config.toml
norm_position = "pre"
head_dim = 16
orthogonalizer = "newton_schulz_5"
grad_clip = 1.0
decay_fraction = 0.3
Rows from block 3 of a small image embedding model, named by matrix and row number. Rows with one number belong to one neuron. Each number is 500 + 40 x the weight over its row's rms, rounded and kept within 0 to 999. All counts start at 0. Numbers have three digits each.
After each neuron's rows are labels from the 100 images, of 14848, where the neuron reaches its highest value: "responds to" is what is common among them. Only what is clearly more common there than usual is listed. The data: photos of arthropod specimens (BIOSCAN-5M). In brackets: how many of the 100.
# fc1: MLP up (model.blocks.3.mlp.fc1.weight, 512x128), inputs 0-127
# fc2: MLP down (model.blocks.3.mlp.fc2.weight, 128x512, transposed), outputs 0-127

fc1.440:513567486521512473520479565475494503506491499523542465428466512439474457508436473568473461511536450445507564454500472516472527515506536545500566518518475478463432604443580542520444532450505557496454464471525509457537511478465541498450477513548460498600460445538498447550499474447550503439533512489539522515459415558544398540471547565483495531525536525476520505498483520481536576527482
fc2.440:530533507452499553452498473505478459526561573545489497476479483419481496406434485503483475450567491491458555481507516477497561516499454551512506533475537411458482563490504532498500568529505481499471480481573513552538428488418534567525429518517471442575435488516440519553460463540469543470522502450455535506526477435534406523535493547529503508574560499521501460505482548472527547514551
responds to: order Diptera (66)

fc1.288:497489481545477530463463476570568464510497542545424478518453565508442529464570516524478530451530473547593511474476484500582505489537482469470488575504545486428601461522502468526517525520545473549502524493473501553510460520501471461413500534565437462450560500576503442529498517529508491475499452460490521398484487461483468458603532440473523493549538483536500469470509517432529481469530
fc2.288:515499518462504507410443524556568457545475568527515449499461550506445494484554433515526513444528406538521514452498467537502503410531523492456432500498507515506544501479512518536456471456495448515504608448462566571535426485583562473496456535474481488527558486518506442485497505518544484490481577508543501454483516575532503480548487444414503435533483502526441497494507565494483527492536
responds to: order Hymenoptera (68)

fc1.189:539387574493447504524506444559488486516493493487492482530542497526432503474490476524491506459482487496521495454531466506465481503452471544485525543491506483454465518585482529526426532526417500495448579422496497552506392489480536498560488418460508532501482505549469504473598494459560485514508489558507423524482553463403473548497488508489470509501435548483584445497467498519481458571543
fc2.189:492543478498533506533538517475539532404494491472537468485459485486539497462434525446494481550495586507520536515494606490531458414570489482504514539531493444495545484439474457438496529435530495510551445524503497511459482498487504465496460514533500509502518527451527568594460479573356515489503498487482562438553535546583472482533537521428472505485562501523433557460489526485476493475513
responds to: order Hemiptera (78); family Cicadellidae (37)

fc1.473:524474479460539505478519479534561521517528498513497495503494470564450485487507481416538462495502479502483478508497494454484504484480446497500448555509509506544452546464516507538542597540540508540541531494505524490516463561537484456485502446564501507588519488443446583432514544498493487493459610429551455451489590533555515523540533514400469477525468472482432538489524495574397509572447
fc2.473:494527432474420508488472478534491544549489504509488468547556539470506512564524579517437536500457498487482494461509467544500475488522505514529498502453527397515503482448447498554474482530482388487464454485526463513460513460414522548483472542439480461471435542580544488578471432517508553517518419532508520567495451498458487447546483526537554523509486542493593461531545464541570494455534
responds to: order Coleoptera (55)

fc1.392:499452472492446528477486424433424529498453514468479507467470554491552497507585473540559490529477518486489507457478536579554558520506471613382522574517514487491531474473470552465402454517503561529518490477475482547527472544510507489450545489499503496441480456469494490500514463503416521533505533587503508521500485474426524491531531512576468600464528488522473500524492481541502493423449
fc2.392:497463468498479529470473435457468493547428551525512464444482559555535513505597467526535470486484435505490493481432510570498528548524509601417498542419532474552465500472448534491500504585482491524519467503530479528516472495423492494470534489438520438449433474481516504460464483548429496511485528543489497560465453540464520514584509555528505554545523502510520520488520446600553489424485
responds to: order Coleoptera (50); order Lepidoptera (32)

fc1.79:523536478534482554556457515520474511503488508492528590511454524525503445480532492506523456538531550507480481514431458503500492532562491459484479493454507569472489483500520484536485458552500422456528499415494568594528460486510393513454452477487498546522518481416523475536582465465507488517525491451559543478409494454483500479391518517528524450434536399533444541505516498523492561554514
fc2.79:582499479511467530519499458510480508556523522511509466547500503554503551490459521488587471508453535480464513550369424535464442498510451489463488462445535513567517520500405512525504485571488529480506453476489435542444505449529434497509519548505492518536535616462509520565540478496473511489486515450451561499478520482436514499408535541533496466471527412551492571494491495523455513556539
responds to: class Arachnida (25)

fc1.146:526503506486492529498512565477453469431551466458429558512522472423527469519502531447481488496485511527467504488553538494540498489464526473534522475473498479403509480547523562523428583481435543520455495578509450560417514477434489475509509535349486522439526535516555496492441493454474564511438507512446505535480435477460434516560512445508521559466504565504539483463524499503488477496525
fc2.146:492536452552464416535502451526528503570495546533546497504505538473486501467410441524540506509515540405490545533464474500447534475476484506420530471541452490504513494523528502509476519454500498465574507427455519516530529595598470498556568458552493534539520508481454483505530515489552527500538488534501484445534555562514541499380508471488510486482504463448452543489455505450509519417588
responds to: order Hemiptera (49)

fc1.67:501582431504515502488413476518492534532519551492488532511516512500501536447545426521524483511501532535404497474493478474464505495511492456523538496430532517468551519493516441570599421446530480501443464453501469433501458406526525502512531516513496566547474533515500445504482457560433454469556468493463477502526415436598495527542474527474489448454488474448585483497547520530468487542537
fc2.67:548466443472516508600544507522495530481462483535463440511445558514532487506500532463433496482501526447531484478502507518430460568475535511527504493532482510552491534507549533508483508531511584553572537467552524409519418543534525536380549465484548497460539441524451500508516436499525474537573484524475538508444580541442508494477463521519519470433541535536456511484464429473580499507517
responds to: order Lepidoptera (25)

fc1.359:511471549481425504507473479563493527506560511487515474413593516548486506484471404477482576486487418501551454508500526448511462468502479495474520569457484561516492508495502577540490460463515484508432497447547496480556480505480520487529558556491507498628497426549456507480448455431513464484582480533536529521448528481466441505477491573453482548466477513517533499580501478451531505544535
fc2.359:524481506471438402503487518443492560478477538541529515400518551437440491505538449483507511540485471441547548480530537483560494498527564467452457493478472491463537552508489605591454496468467495532389514477493501534513530519400471489563532484439491560540502513512535510416514454493498515489537503536513527469467482556482566473432475537466461532477496545469565487567495495485526516510548
responds to: order Lepidoptera (28)

fc1.141:537522466530416495534419541616507404397497507486500542420441477488578509518471504498527542478421456483483509462472493485582452491535471537504488494481459504535482570545528531496512520453522490559487513478522501511446457501521533440509476428492492512493543473471474483551495600444537510499501505527507447553472549521553552509493433509419491425506445494460497507435473499476503502552520
fc2.141:490510601488532541524618510465494482487440495540539485576523449585499512484478521479447477538498509540491504520555505459393528509486527502484424570483444502419528506454540416468506477519467576474532455483460491514484535504480475535524447510466513474490505477519568515472480420482504466491553452448504525478584504477495493512446515436516592523507514534503442509558484462518583555488521
responds to: order Coleoptera (42)

fc1.342:504560386533528534492478514450539512490494539582518535494421514494432585473441514534456511454464493475470540442447414423532526523547518436535522529515505538467528494462460507581516457558536519530499562481456466456444522444513513486509453515558552523548483542538472512475524486524521559434501496462506544578525403502503509460465508518579468486491468497533553515535497495493436482519535
fc2.342:514500463495476471441508489484463480575489545574504583507519449493521586532409528521527573546526494533495515507528467484504459601528449464545532453508581499501568467516520476507465506455565550480559546470485559499497483499485470533491452447525514546539503500579465490477487474509522599473503466496492509543517528554513443496416519481494447534528504468506485560495438501463397526585540
responds to: order Hemiptera (30)

fc1.427:528514483530463600559500547501456468437541499493516536429448520535508507501513451492476574503547492531507497487527480490504607499516478552448501490517505561506476533505500498489439521596456513533465561546480490443536534471517518575485460531525564456561447474599501520502519507485512504509411513518455553555469602557565501449510450495535489483469499494513459476445521557462604494502486
fc2.427:528547520529424518520544490490490480486404464488538489457466508514409521492462467536494491418525469465543524489496514438463521454501434525509532536469447521502502481530477504533487495555497488587503503523403452514460506515472441598454450519594519495526473454571424499558545491461518433532446512556448536541498554504572503558540458546562499467478523488511488452524496541553565477512471
responds to: order Coleoptera (63)

fc1.211:527508471446412518553531434516444458467506503531533461479479496503525476570476530465534517529516505437493478470491468550505469479556627451565444494427533506486515523541511572493441512408532521534484479543506586460514534522417511505499469507430419457569483459494545451495525505464482501502529553515483521505518557492491489451519498527479443487420547529537533513545543457476540560557454
fc2.211:549475502451517500551474463551496446520569463527501530541459530543485462566544477537525428535499550488431456456434398554487470476549514465541522525427504495495504508583559575520538555477507530557539495520513510492511509519490474511454431485496451441534479470521543445508541439523534553447558520467422538510507476554415434503543548565460494545468478496537485470497480447456523540509468
responds to: order Hymenoptera (43)

fc1.51:565555476491452545421503531529575486536511502482516468489538554461458569499579478453497545474513433550520479560459520488545514431476487471526498515587493444532516476474483493517530510484498511384479505498536464457460453487573564527499487551499509500501501490502472477591492484450464559558525513493397530406469525476505469488490495464469478512515508470568527534475465455572433512571556
fc2.51:545469502502481512484533488492557492534556602533433443485526568473446490518488518500505482491481516496483479528499548487531462468464460476532509514476574527542488474496597547522522498567502521473403496484492494494533502473538492464446526417500363553516433538502542455527512402526500525463482479461432548513479554544537466504451544499525451476494504557537487497548432470438526471587462
responds to: class Arachnida (28)

fc1.331:467439519503486474479483440507505562489572527488453461432504437499464455508505412501586574481456533516452501544463553458430513424477524422448559573521431506548536506454494536511536478522542490542499551508449397517517509469545523499527542528474515529538504532533531503511435504497463415526487533574463493539482522508520429520494528454473404497483531465506545500521501471516551503542443
fc2.331:470507487516544489515468472503470578488503523478472527504522488448528380509496411504483547472530453488427496482532558491487478528589536430512503521546411465507516504423568487518529467485594468511457498484502499530625479522473491520528518460460514525529457525508557528509451527544504492534547561540504490563421511539585471472428499449488434503498533512478548459585522468509512489504478
responds to: order Diptera (63)

fc1.430:508537548502465492483462531448476509452527484488536561467507514455478463555527482438434482558514432438437551547567546513532459497526519476452494476456468449431532563490453607472487557412489543500498464513493450521477560499485526517534549579470524482545470499563514450530509519439512447488474484511455530501514492555523445599481571534461438498514512533455539552465533554451521521463485
fc2.430:498491443562521426552502546488534532552460496484545482469487540472439559441535470526588504549509547498523509515478455505483520439387518437461481531497507520526528490524528475533523479542436534533493557432444448473432565503543502545491520436555470567461529474434482535445560489481510509517515489493562469440441507511412521428493560447546543457471494474538492448495453509497490469490551
responds to: order Hemiptera (37); order Lepidoptera (30)

fc1.173:484468520540450501500473485548524479470530580495529450511488522534498428470479478478551476515439505511473478504506476467441497445507473458504448519504560510526506429431539493494449442491472496504551589481506424516492416462494574433496598527522457465521531491563522487487490488485488523589479474408539595451563459443475495533536546480560452536541503533507486578523482517504561551499442
fc2.173:466439520418499435500539495502551479512454518490458445438484533513471501522511452474454534567522477552505507528532442454497564501480465501464572545615495537554463515510511479548472492512474465518465513462426490537587456484521450575459473448414450518540503486512512538487481478562541450533499546471458445550469564537446488583454578479482490514481485520515522467549536459494488530578497
responds to: order Hymenoptera (72)

fc1.228:521480521547581526553488511511439505433499473563554456436529510529521459507466427471441476553546523501433534526515502445493491461532478458461507509493452450573443511470465542538482520533507469545504469464441507425520505525474495480538488540431532582494488451600523504474479507403526419509522474509494535511470497469457529508474462473486474499514496591514519591543541526475550469537599
fc2.228:471448512523532549558523498533492468446512485526486522579547567465515492549436510436424503519560549502421524532491567503446535554547392438477517541477461450441528497425449505467498492441541489576555462480476525490456439504541524498442461519555461566517486456570479503489491475455552466557516503513508534469523511490528533508444457523457493531539512583483506556505448510441511473514535
responds to: order Hymenoptera (58)

fc1.123:444509484514532427545445495519519507458448519485556460575471536469483465455537524560468427476547534474460503519529461489520485535495524524512447412553474485568515512528424518469491516454505503460565498535473546533434449581493475576428453528570493560392518497485572532445523503562525539500491492505497528473453443505547561503477459456451524470510491553497456550479506512515470550484433
fc2.123:427494491448493500525460526553475473472513530460500500539504491542583534445434576515453421430515520500474480544493460483524578503440472511550510417521480485537517486500465536431504506471529487431521519538523549518494391573564484592495515553488506470448520442528520502540529469447568506534500509476517544471530483470584521429521478507471530553464481494459475516455530472546468509417442
responds to: order Hymenoptera (41)