config.yaml
model: "image embedding model"
dataset: "photos of arthropod specimens (BIOSCAN-5M)"
train_examples: 97500
image_size: 40
crop_scale_min: 1
horizontal_flip: true
translate: 0.12
cutout: 0.4
targets: ["family"]
num_classes: 218
embedding_dim: 128
arch: "pvt"
norm: "layernorm"
norm_position: "pre"
activation: "gelu_tanh"
mlp_ratio: 4
head_dim: 16
fused_qkv: true
qk_norm: false
parallel_block: false
inner_norm: false
patch_size: [2, 2]
depths: [3, 6, 6]
widths: [64, 128, 256]
am_softmax_margin: 0.2
am_softmax_scale: 16
init: "xavier_uniform"
residual_init: "none"
optimizer: "muon"
muon_scale: "match_rms_adamw"
lr: 0.0044
momentum: 0.95
nesterov: true
orthogonalizer: "newton_schulz_5"
adamw_lr_other_params: 0.0022
grad_clip: 1.0
steps: 7100
batch_size: 512
epochs: 37.3
lr_schedule: "wsd"
decay_fraction: 0.3
final_lr_fraction: 0.1
warmup_steps: 210
weight_decay: 0.1
adamw_weight_decay_other_params: 0.05
Rows from block 5 of a small image embedding model, named by matrix and row number. Rows with one number belong to one neuron. Each number is 200 + 20 x the weight over its row's rms, rounded and kept within 0 to 999. All counts start at 0. After the name is the row's rms in percent of the matrix's.
After each neuron's rows are labels from the 100 images, of 14848, where the neuron reaches its highest value: "peak at" is the part of the image that holds the peak. Only what is clearly more common there than usual is listed. The data: photos of arthropod specimens (BIOSCAN-5M).
# fc1: MLP up (model.blocks.5.mlp.fc1.weight, 512x128), inputs 64-127
# fc2: MLP down (model.blocks.5.mlp.fc2.weight, 128x512, transposed), outputs 64-127

fc1.334,169,230,234,186,240,216,194,200,146,199,191,187,218,169,190,227,191,196,226,202,179,209,209,211,177,229,183,208,231,176,189,196,193,203,183,174,208,177,195,195,158,230,201,196,188,203,167,199,201,180,203,209,212,222,215,224,216,201,168,216,190,184,200,202,164
fc2.334,177,206,190,194,169,188,193,191,224,217,191,182,167,208,154,199,183,215,188,221,237,216,215,208,174,184,236,208,177,196,191,187,233,210,206,236,206,190,185,179,229,186,176,189,206,233,206,200,214,220,194,174,190,206,205,153,210,160,189,203,243,186,172,206,197
peak at: middle right

fc1.137,051,209,208,212,202,252,222,185,209,217,147,166,213,171,195,187,190,199,216,182,190,225,216,187,212,176,189,218,223,206,187,209,227,218,203,180,235,203,194,181,209,204,151,196,177,195,215,196,163,195,210,177,184,200,200,156,212,191,227,201,200,213,220,219,193
fc2.137,046,204,191,214,181,192,203,215,187,187,220,222,212,166,209,202,217,169,204,244,218,170,194,211,196,194,208,197,172,240,223,184,212,206,194,205,185,191,209,233,162,183,185,174,181,194,239,238,231,165,195,192,218,214,197,214,230,213,175,209,211,197,185,223,186
peak at: bottom left

fc1.130,046,217,200,195,186,191,220,201,203,212,214,250,185,155,206,196,198,175,181,213,199,207,221,191,209,206,226,193,208,229,192,187,214,184,209,186,211,224,220,167,198,205,197,151,172,217,182,243,201,209,179,183,238,167,216,197,247,176,192,190,244,214,197,241,192
fc2.130,041,209,188,212,236,199,168,171,183,202,221,174,216,225,176,220,221,228,195,194,206,207,181,232,211,174,190,185,187,159,205,190,192,185,206,218,195,187,186,211,216,210,189,230,219,186,201,175,200,189,233,211,203,209,198,200,158,202,241,209,184,185,211,156,201
peak at: bottom centre

fc1.147,025,175,213,202,189,191,215,210,192,180,174,224,181,214,183,219,190,251,213,196,237,239,232,202,206,170,193,226,203,217,212,172,187,199,177,218,186,192,203,191,197,211,186,182,182,202,171,247,233,162,204,166,196,215,168,191,208,184,233,178,199,219,170,162,209
fc2.147,022,187,223,204,201,235,180,166,228,218,204,190,213,157,183,196,227,189,196,229,227,210,203,199,189,228,206,177,164,187,222,183,230,202,217,214,198,209,214,225,178,161,190,192,221,205,203,195,166,174,216,213,225,227,207,177,184,191,211,178,216,212,195,220,192
peak at: centre

fc1.337,024,221,190,168,200,188,167,215,160,130,233,216,170,171,197,206,199,210,189,185,172,166,174,197,220,190,214,192,227,182,221,194,214,226,185,216,233,222,218,223,194,195,178,237,195,203,204,201,198,195,218,220,167,203,211,213,182,164,217,195,194,205,185,186,191
fc2.337,019,216,199,203,177,181,190,185,182,184,198,210,222,207,206,192,228,185,208,205,205,186,199,193,186,149,207,190,195,205,223,197,203,206,178,218,207,178,196,181,182,215,218,201,173,242,222,213,212,189,174,202,193,231,211,193,234,197,196,167,210,189,190,195,226
peak at: bottom left

fc1.275,101,180,172,194,191,206,240,175,222,240,196,168,212,236,206,208,215,211,231,231,209,196,211,193,186,211,178,209,171,182,197,220,190,203,200,173,215,202,169,172,207,230,195,191,217,233,201,180,205,191,218,226,204,191,217,200,204,181,222,189,203,215,165,199,203
fc2.275,101,175,195,198,198,154,209,180,201,192,193,228,191,180,230,165,186,202,175,246,242,196,178,192,196,167,218,217,224,183,210,209,162,192,176,218,178,194,211,194,192,215,211,200,215,226,223,235,193,206,176,188,191,207,228,198,219,198,189,207,241,204,165,212,183
peak at: bottom left; bottom right

fc1.286,156,145,205,201,234,197,182,205,186,236,190,236,197,166,191,161,169,218,166,183,222,231,176,205,197,199,234,201,207,189,217,207,212,210,223,202,200,195,233,237,188,190,205,199,200,212,187,189,204,178,166,190,233,197,203,167,202,197,210,193,218,193,182,197,183
fc2.286,158,215,200,235,240,199,222,209,174,212,182,185,202,199,177,173,187,198,192,182,180,196,200,197,220,219,221,208,214,184,204,202,199,210,233,194,179,183,196,222,211,231,204,207,188,231,174,210,223,190,191,199,200,202,182,164,185,202,164,177,223,177,230,153,224
peak at: top left

fc1.258,010,243,211,190,204,180,205,193,217,216,208,209,161,190,231,211,193,204,199,191,179,170,218,214,211,160,241,221,198,229,155,160,171,213,204,227,210,190,210,225,191,191,195,203,189,162,199,198,216,177,219,140,217,222,205,191,229,198,208,211,207,249,191,192,188
fc2.258,008,195,217,197,186,225,173,204,197,183,204,213,225,203,192,129,215,183,192,225,210,206,171,150,198,226,197,180,212,178,231,223,237,210,200,179,188,216,190,154,222,208,195,185,211,231,165,218,215,220,178,244,179,186,207,218,148,205,216,203,194,178,197,210,230
peak at: top right

fc1.394,010,250,211,158,198,191,197,195,207,189,189,245,217,208,171,196,169,225,191,168,163,203,199,207,166,213,228,178,209,225,167,190,177,198,218,202,215,229,215,235,205,214,192,226,179,192,183,202,230,211,201,186,179,231,199,190,204,144,217,160,225,244,191,177,181
fc2.394,008,216,191,200,186,228,216,196,218,200,189,201,188,186,205,203,176,188,190,160,190,186,234,218,188,177,241,175,182,184,169,183,211,226,203,206,208,192,203,225,178,231,182,234,196,201,230,204,208,212,210,194,177,196,201,190,220,151,231,201,243,184,191,153,184
peak at: top left

fc1.430,024,169,216,217,210,193,221,197,206,205,195,194,203,196,237,231,202,200,229,208,234,190,206,189,190,231,174,215,224,199,205,207,161,165,217,218,170,204,229,221,202,226,197,218,224,224,182,176,200,193,220,170,209,188,221,213,160,174,185,209,219,160,226,219,244
fc2.430,022,216,190,173,191,186,212,223,197,186,208,199,189,165,185,174,232,190,190,242,220,194,211,226,193,218,201,194,149,209,196,192,243,186,220,190,198,207,234,200,208,172,166,203,169,197,190,202,196,194,226,231,184,221,209,197,175,186,184,238,195,206,220,234,180
peak at: centre

fc1.13,007,198,162,165,170,208,189,187,184,182,220,200,188,206,228,194,224,185,192,205,217,213,218,195,205,172,198,204,197,209,192,176,171,195,188,173,229,186,194,206,223,189,202,205,200,198,189,199,198,192,196,196,149,209,144,213,243,206,215,220,208,222,179,204,226
fc2.13,006,214,259,207,237,191,225,182,198,208,181,207,190,202,194,211,214,170,234,202,186,202,210,204,204,231,236,211,215,184,193,230,213,193,197,214,193,191,185,185,196,189,205,194,170,238,257,212,176,193,194,187,203,178,217,187,207,202,235,184,199,195,203,156,217
peak at: bottom centre

fc1.49,131,167,211,224,196,196,209,225,200,181,241,206,178,177,214,185,219,212,193,216,165,207,213,205,215,195,202,182,254,181,191,173,201,180,216,206,202,202,175,189,206,181,170,197,225,189,202,231,231,177,182,187,215,183,177,212,195,210,193,198,197,218,223,181,205
fc2.49,116,179,234,188,217,214,257,177,196,174,208,204,210,198,208,183,192,193,177,189,176,161,223,195,198,231,207,173,193,238,208,212,206,195,212,221,228,206,207,208,221,190,206,180,185,192,234,211,193,193,196,247,205,184,207,189,148,195,210,183,189,208,213,207,170
peak at: bottom centre

fc1.282,076,166,227,181,187,176,237,193,202,164,212,201,198,229,191,181,173,154,204,196,180,164,181,206,210,186,192,223,196,187,214,231,200,156,201,203,193,183,204,182,225,193,186,193,209,224,190,171,182,222,202,210,208,217,208,215,211,207,217,208,183,201,206,207,224
fc2.282,072,222,195,198,212,225,195,173,211,221,200,220,210,212,189,232,221,193,206,200,227,235,205,220,201,171,210,218,215,189,175,181,217,210,248,224,179,192,162,197,221,222,207,187,189,191,224,217,214,184,206,238,175,191,192,185,206,233,196,199,179,186,201,194,181
peak at: bottom centre

fc1.157,129,175,213,182,206,190,159,205,209,187,245,229,200,180,214,166,192,212,161,197,227,215,172,180,212,201,216,215,213,198,190,183,151,186,221,197,208,217,190,177,189,191,218,229,230,204,173,195,188,198,189,199,222,194,227,231,205,180,223,222,220,185,166,175,230
fc2.157,126,179,218,224,203,188,211,184,200,207,179,195,192,199,195,186,224,194,201,211,198,201,184,203,187,214,222,211,181,233,200,207,205,207,186,244,227,189,184,230,186,231,213,204,191,198,217,218,211,198,185,185,187,201,184,157,226,206,130,244,200,204,199,208,181
peak at: bottom left

fc1.129,133,197,225,171,205,198,195,185,201,233,240,206,217,190,208,196,207,211,160,205,196,167,209,199,217,213,187,255,180,212,157,182,174,196,225,190,185,225,232,227,199,219,176,159,193,208,217,182,213,231,193,238,189,182,208,177,209,194,175,204,209,193,180,229,202
fc2.129,114,184,210,169,206,211,221,181,198,231,200,186,221,170,230,231,189,192,222,224,199,184,204,145,193,212,162,184,163,222,150,212,200,191,194,243,198,221,217,181,189,208,207,176,224,213,186,192,210,175,172,231,165,217,181,219,232,176,192,187,199,215,200,210,217
peak at: middle right

fc1.389,145,185,175,224,200,225,210,201,250,218,191,181,212,200,184,185,192,205,212,206,206,207,215,195,215,235,173,192,233,199,177,215,208,166,176,205,226,204,179,226,198,220,221,188,163,215,191,175,174,205,199,197,206,200,205,199,218,204,203,216,175,215,211,154,202
fc2.389,125,201,202,188,169,218,191,183,218,208,215,221,211,202,175,161,233,184,210,184,226,231,200,178,203,211,222,243,205,182,205,229,198,202,180,180,257,199,200,192,173,205,190,208,242,208,231,223,214,200,153,210,241,178,206,182,207,179,146,200,199,217,184,172,194
peak at: bottom left; bottom right

fc1.136,035,168,206,187,238,197,194,206,166,248,232,179,189,201,207,186,210,194,185,184,177,188,191,201,209,189,195,201,215,225,172,186,138,190,178,199,239,212,202,190,208,182,175,219,181,165,225,250,193,218,189,202,180,203,191,167,206,199,216,196,183,208,205,200,169
fc2.136,031,246,188,214,157,202,187,193,229,184,172,183,192,210,186,176,199,219,215,237,207,191,227,207,181,203,199,205,161,194,239,218,255,184,193,224,167,176,219,200,183,196,205,202,209,194,177,174,215,190,194,199,224,203,215,211,204,206,188,187,189,219,215,220,215
peak at: middle left

fc1.392,170,199,215,206,216,196,192,196,188,203,220,184,183,197,219,155,176,213,227,180,204,210,213,198,180,207,229,235,198,217,142,216,229,206,193,201,216,161,222,178,189,209,212,234,213,179,164,218,173,178,196,218,176,209,196,186,207,248,171,176,180,202,194,198,188
fc2.392,165,200,196,171,244,204,214,169,195,227,185,175,235,180,235,156,217,197,197,229,236,202,204,198,217,239,212,186,173,199,166,199,199,201,219,195,165,206,218,241,201,227,214,197,208,218,192,196,204,237,206,205,189,171,209,206,174,204,216,201,213,208,172,199,202
peak at: centre

fc1.356,133,180,209,203,151,212,212,191,195,198,206,187,214,200,217,204,210,174,226,190,241,194,216,203,191,182,187,226,220,193,225,208,166,219,204,213,195,209,188,225,170,210,164,198,178,230,201,166,193,186,171,220,184,231,175,159,205,211,201,203,205,226,238,186,223
fc2.356,124,220,194,231,185,194,217,193,208,183,193,239,194,213,206,178,199,179,214,199,212,180,202,197,224,193,189,249,215,201,185,200,219,200,173,208,211,203,191,238,152,185,189,199,187,206,188,193,228,204,160,164,162,210,247,192,226,220,178,207,203,178,212,194,181
peak at: bottom left

fc1.404,027,199,182,185,241,191,123,194,185,198,222,233,206,196,197,170,216,186,205,225,201,183,193,207,200,233,195,192,174,196,218,228,204,195,187,199,194,201,220,223,185,196,226,207,220,227,175,190,177,182,226,243,148,173,183,219,205,185,214,191,171,194,206,181,201
fc2.404,024,248,222,231,197,209,230,198,201,203,180,175,239,176,221,216,232,171,199,195,186,166,158,210,186,190,186,171,203,229,215,208,266,179,187,219,187,208,192,202,182,205,218,157,186,190,234,214,210,196,208,204,202,211,202,196,231,190,177,189,201,197,227,193,211
peak at: bottom right

fc1.106,024,207,196,204,177,189,230,196,232,152,187,226,188,192,225,196,171,215,213,224,187,233,224,186,207,192,188,211,213,198,138,191,258,181,222,153,190,193,217,179,196,155,205,226,194,198,189,182,198,196,193,165,201,245,185,182,216,197,187,177,198,194,192,203,204
fc2.106,021,191,195,184,196,216,222,212,196,173,198,211,200,180,207,217,192,230,182,255,200,224,216,216,175,165,180,181,220,213,171,191,217,159,184,201,185,218,216,182,171,162,195,207,218,183,193,186,202,179,192,166,235,229,173,164,219,190,202,182,217,194,186,201,200
peak at: bottom centre

fc1.104,175,170,214,220,188,165,157,188,196,181,219,198,167,194,171,223,184,192,163,184,202,181,198,193,204,244,186,189,209,207,216,206,159,226,208,205,163,188,178,203,215,212,180,176,210,182,187,211,206,181,220,225,252,214,204,218,194,157,205,207,202,174,196,179,215
fc2.104,151,217,242,172,207,210,222,213,188,241,223,206,216,200,173,172,202,194,217,204,223,208,205,227,214,218,202,196,210,172,174,237,204,185,207,185,219,173,195,199,207,157,208,226,169,186,211,218,180,159,179,171,213,201,222,199,189,229,189,182,236,198,236,180,202
peak at: bottom centre

fc1.46,174,214,196,193,195,190,206,192,168,227,173,180,175,242,200,193,197,180,201,231,183,202,200,169,224,217,186,194,202,183,146,184,191,184,204,216,195,194,187,187,224,208,223,216,229,190,214,197,175,216,188,232,221,196,217,238,197,167,224,184,207,213,165,232,204
fc2.46,175,200,213,219,215,218,212,201,200,175,182,209,192,223,172,221,200,207,207,199,202,177,233,186,190,217,202,220,191,231,207,222,209,201,223,182,200,208,149,213,240,201,189,205,168,183,198,199,173,193,232,179,224,195,215,188,231,234,204,206,190,196,223,187,206
peak at: middle left; top left

fc1.495,009,201,199,203,171,160,201,198,210,170,211,206,243,233,182,199,196,207,246,205,186,239,209,177,159,231,184,228,200,185,229,227,196,228,216,216,177,204,166,231,205,227,235,194,210,204,196,196,203,213,214,217,216,220,232,237,181,190,195,188,206,214,186,189,183
fc2.495,007,204,188,214,227,235,226,218,180,220,195,209,172,175,243,263,201,194,166,187,206,190,197,190,216,204,207,160,213,213,166,137,182,171,193,192,184,192,200,202,182,202,169,217,209,208,173,203,207,190,209,187,205,174,162,200,221,228,215,203,200,181,201,201,205
peak at: top left

fc1.102,019,208,210,190,226,168,216,203,221,206,198,178,189,218,209,221,193,175,223,219,220,199,202,194,212,226,184,195,202,213,218,220,244,178,185,206,177,195,217,186,199,213,229,198,193,219,185,169,219,219,204,192,216,186,231,213,214,204,191,230,181,204,224,217,191
fc2.102,015,201,206,213,218,190,223,196,207,185,210,189,147,207,221,192,190,179,204,194,188,190,195,194,183,222,181,195,192,207,210,194,216,206,163,210,164,210,197,242,209,204,211,214,218,181,170,179,212,212,223,185,221,175,241,222,199,214,194,201,203,200,225,217,219
peak at: top left

fc1.490,031,198,202,200,207,185,240,175,201,177,192,227,163,216,200,191,203,251,218,201,168,220,182,208,210,183,182,242,206,208,173,214,208,183,209,175,208,187,214,214,226,143,203,232,209,195,194,200,200,190,192,158,217,261,200,211,203,231,200,175,194,176,184,180,236
fc2.490,027,200,204,183,199,194,171,180,193,203,199,185,189,195,192,201,211,169,216,227,206,190,230,190,176,234,198,192,187,199,218,204,227,220,200,194,220,194,184,177,169,220,191,181,182,188,204,185,195,222,200,230,165,169,196,209,185,166,209,216,170,209,221,196,213
peak at: middle right

fc1.59,010,199,188,197,210,181,207,232,209,212,215,224,205,191,178,203,187,204,184,204,217,207,205,215,171,206,209,178,187,238,198,199,194,190,204,178,196,228,204,193,187,201,202,186,227,229,162,202,174,180,218,233,209,171,187,197,197,172,189,167,191,183,181,172,231
fc2.59,009,200,204,222,243,198,218,178,220,240,176,208,202,195,208,188,192,212,196,223,219,193,188,218,186,220,184,232,195,207,204,192,223,187,180,227,202,209,215,230,166,206,172,168,187,218,218,224,197,167,189,201,192,188,213,178,220,194,182,201,219,174,228,171,218
peak at: bottom left

fc1.459,009,175,239,226,181,186,162,213,190,205,195,181,189,213,185,192,178,215,153,198,209,192,217,222,198,202,229,199,208,199,212,190,160,188,145,211,214,211,238,223,166,178,201,217,205,210,214,192,182,189,223,222,201,184,185,193,182,207,215,204,176,192,211,220,219
fc2.459,007,200,150,191,219,200,234,161,226,194,214,225,233,198,147,201,201,210,232,234,187,212,205,211,216,177,173,210,183,195,208,206,227,207,219,217,202,195,192,171,226,218,178,163,167,167,192,231,222,218,209,187,184,200,207,214,221,192,177,202,227,225,191,193,174
peak at: top left

fc1.380,010,199,202,218,203,211,175,214,222,191,194,203,195,154,214,226,196,189,180,188,201,218,227,208,169,173,210,164,215,233,194,174,236,217,168,243,221,184,181,191,189,229,193,208,196,232,183,199,201,200,198,254,219,193,185,218,221,176,203,133,227,200,221,185,206
fc2.380,008,236,179,219,201,216,161,180,163,238,226,216,179,174,231,202,180,180,190,217,212,185,230,199,214,179,222,197,198,233,231,173,211,174,191,227,217,183,228,135,179,185,198,174,206,202,193,198,202,196,214,217,189,212,155,216,229,154,195,187,194,208,212,195,188
peak at: centre

fc1.385,147,186,205,200,193,244,220,181,200,206,178,229,210,207,205,171,186,185,213,210,205,167,214,196,210,189,220,168,223,212,228,219,187,201,170,175,202,186,187,218,196,222,175,188,210,244,176,192,196,178,229,199,214,206,221,182,196,221,223,190,231,211,233,176,229
fc2.385,142,182,232,171,180,210,183,223,194,174,190,233,209,189,191,214,204,223,185,199,190,207,201,224,205,198,232,221,211,173,210,184,180,185,196,175,201,225,202,204,175,175,217,225,231,197,205,204,189,165,194,182,209,217,209,202,202,201,205,223,212,195,187,202,213
peak at: bottom right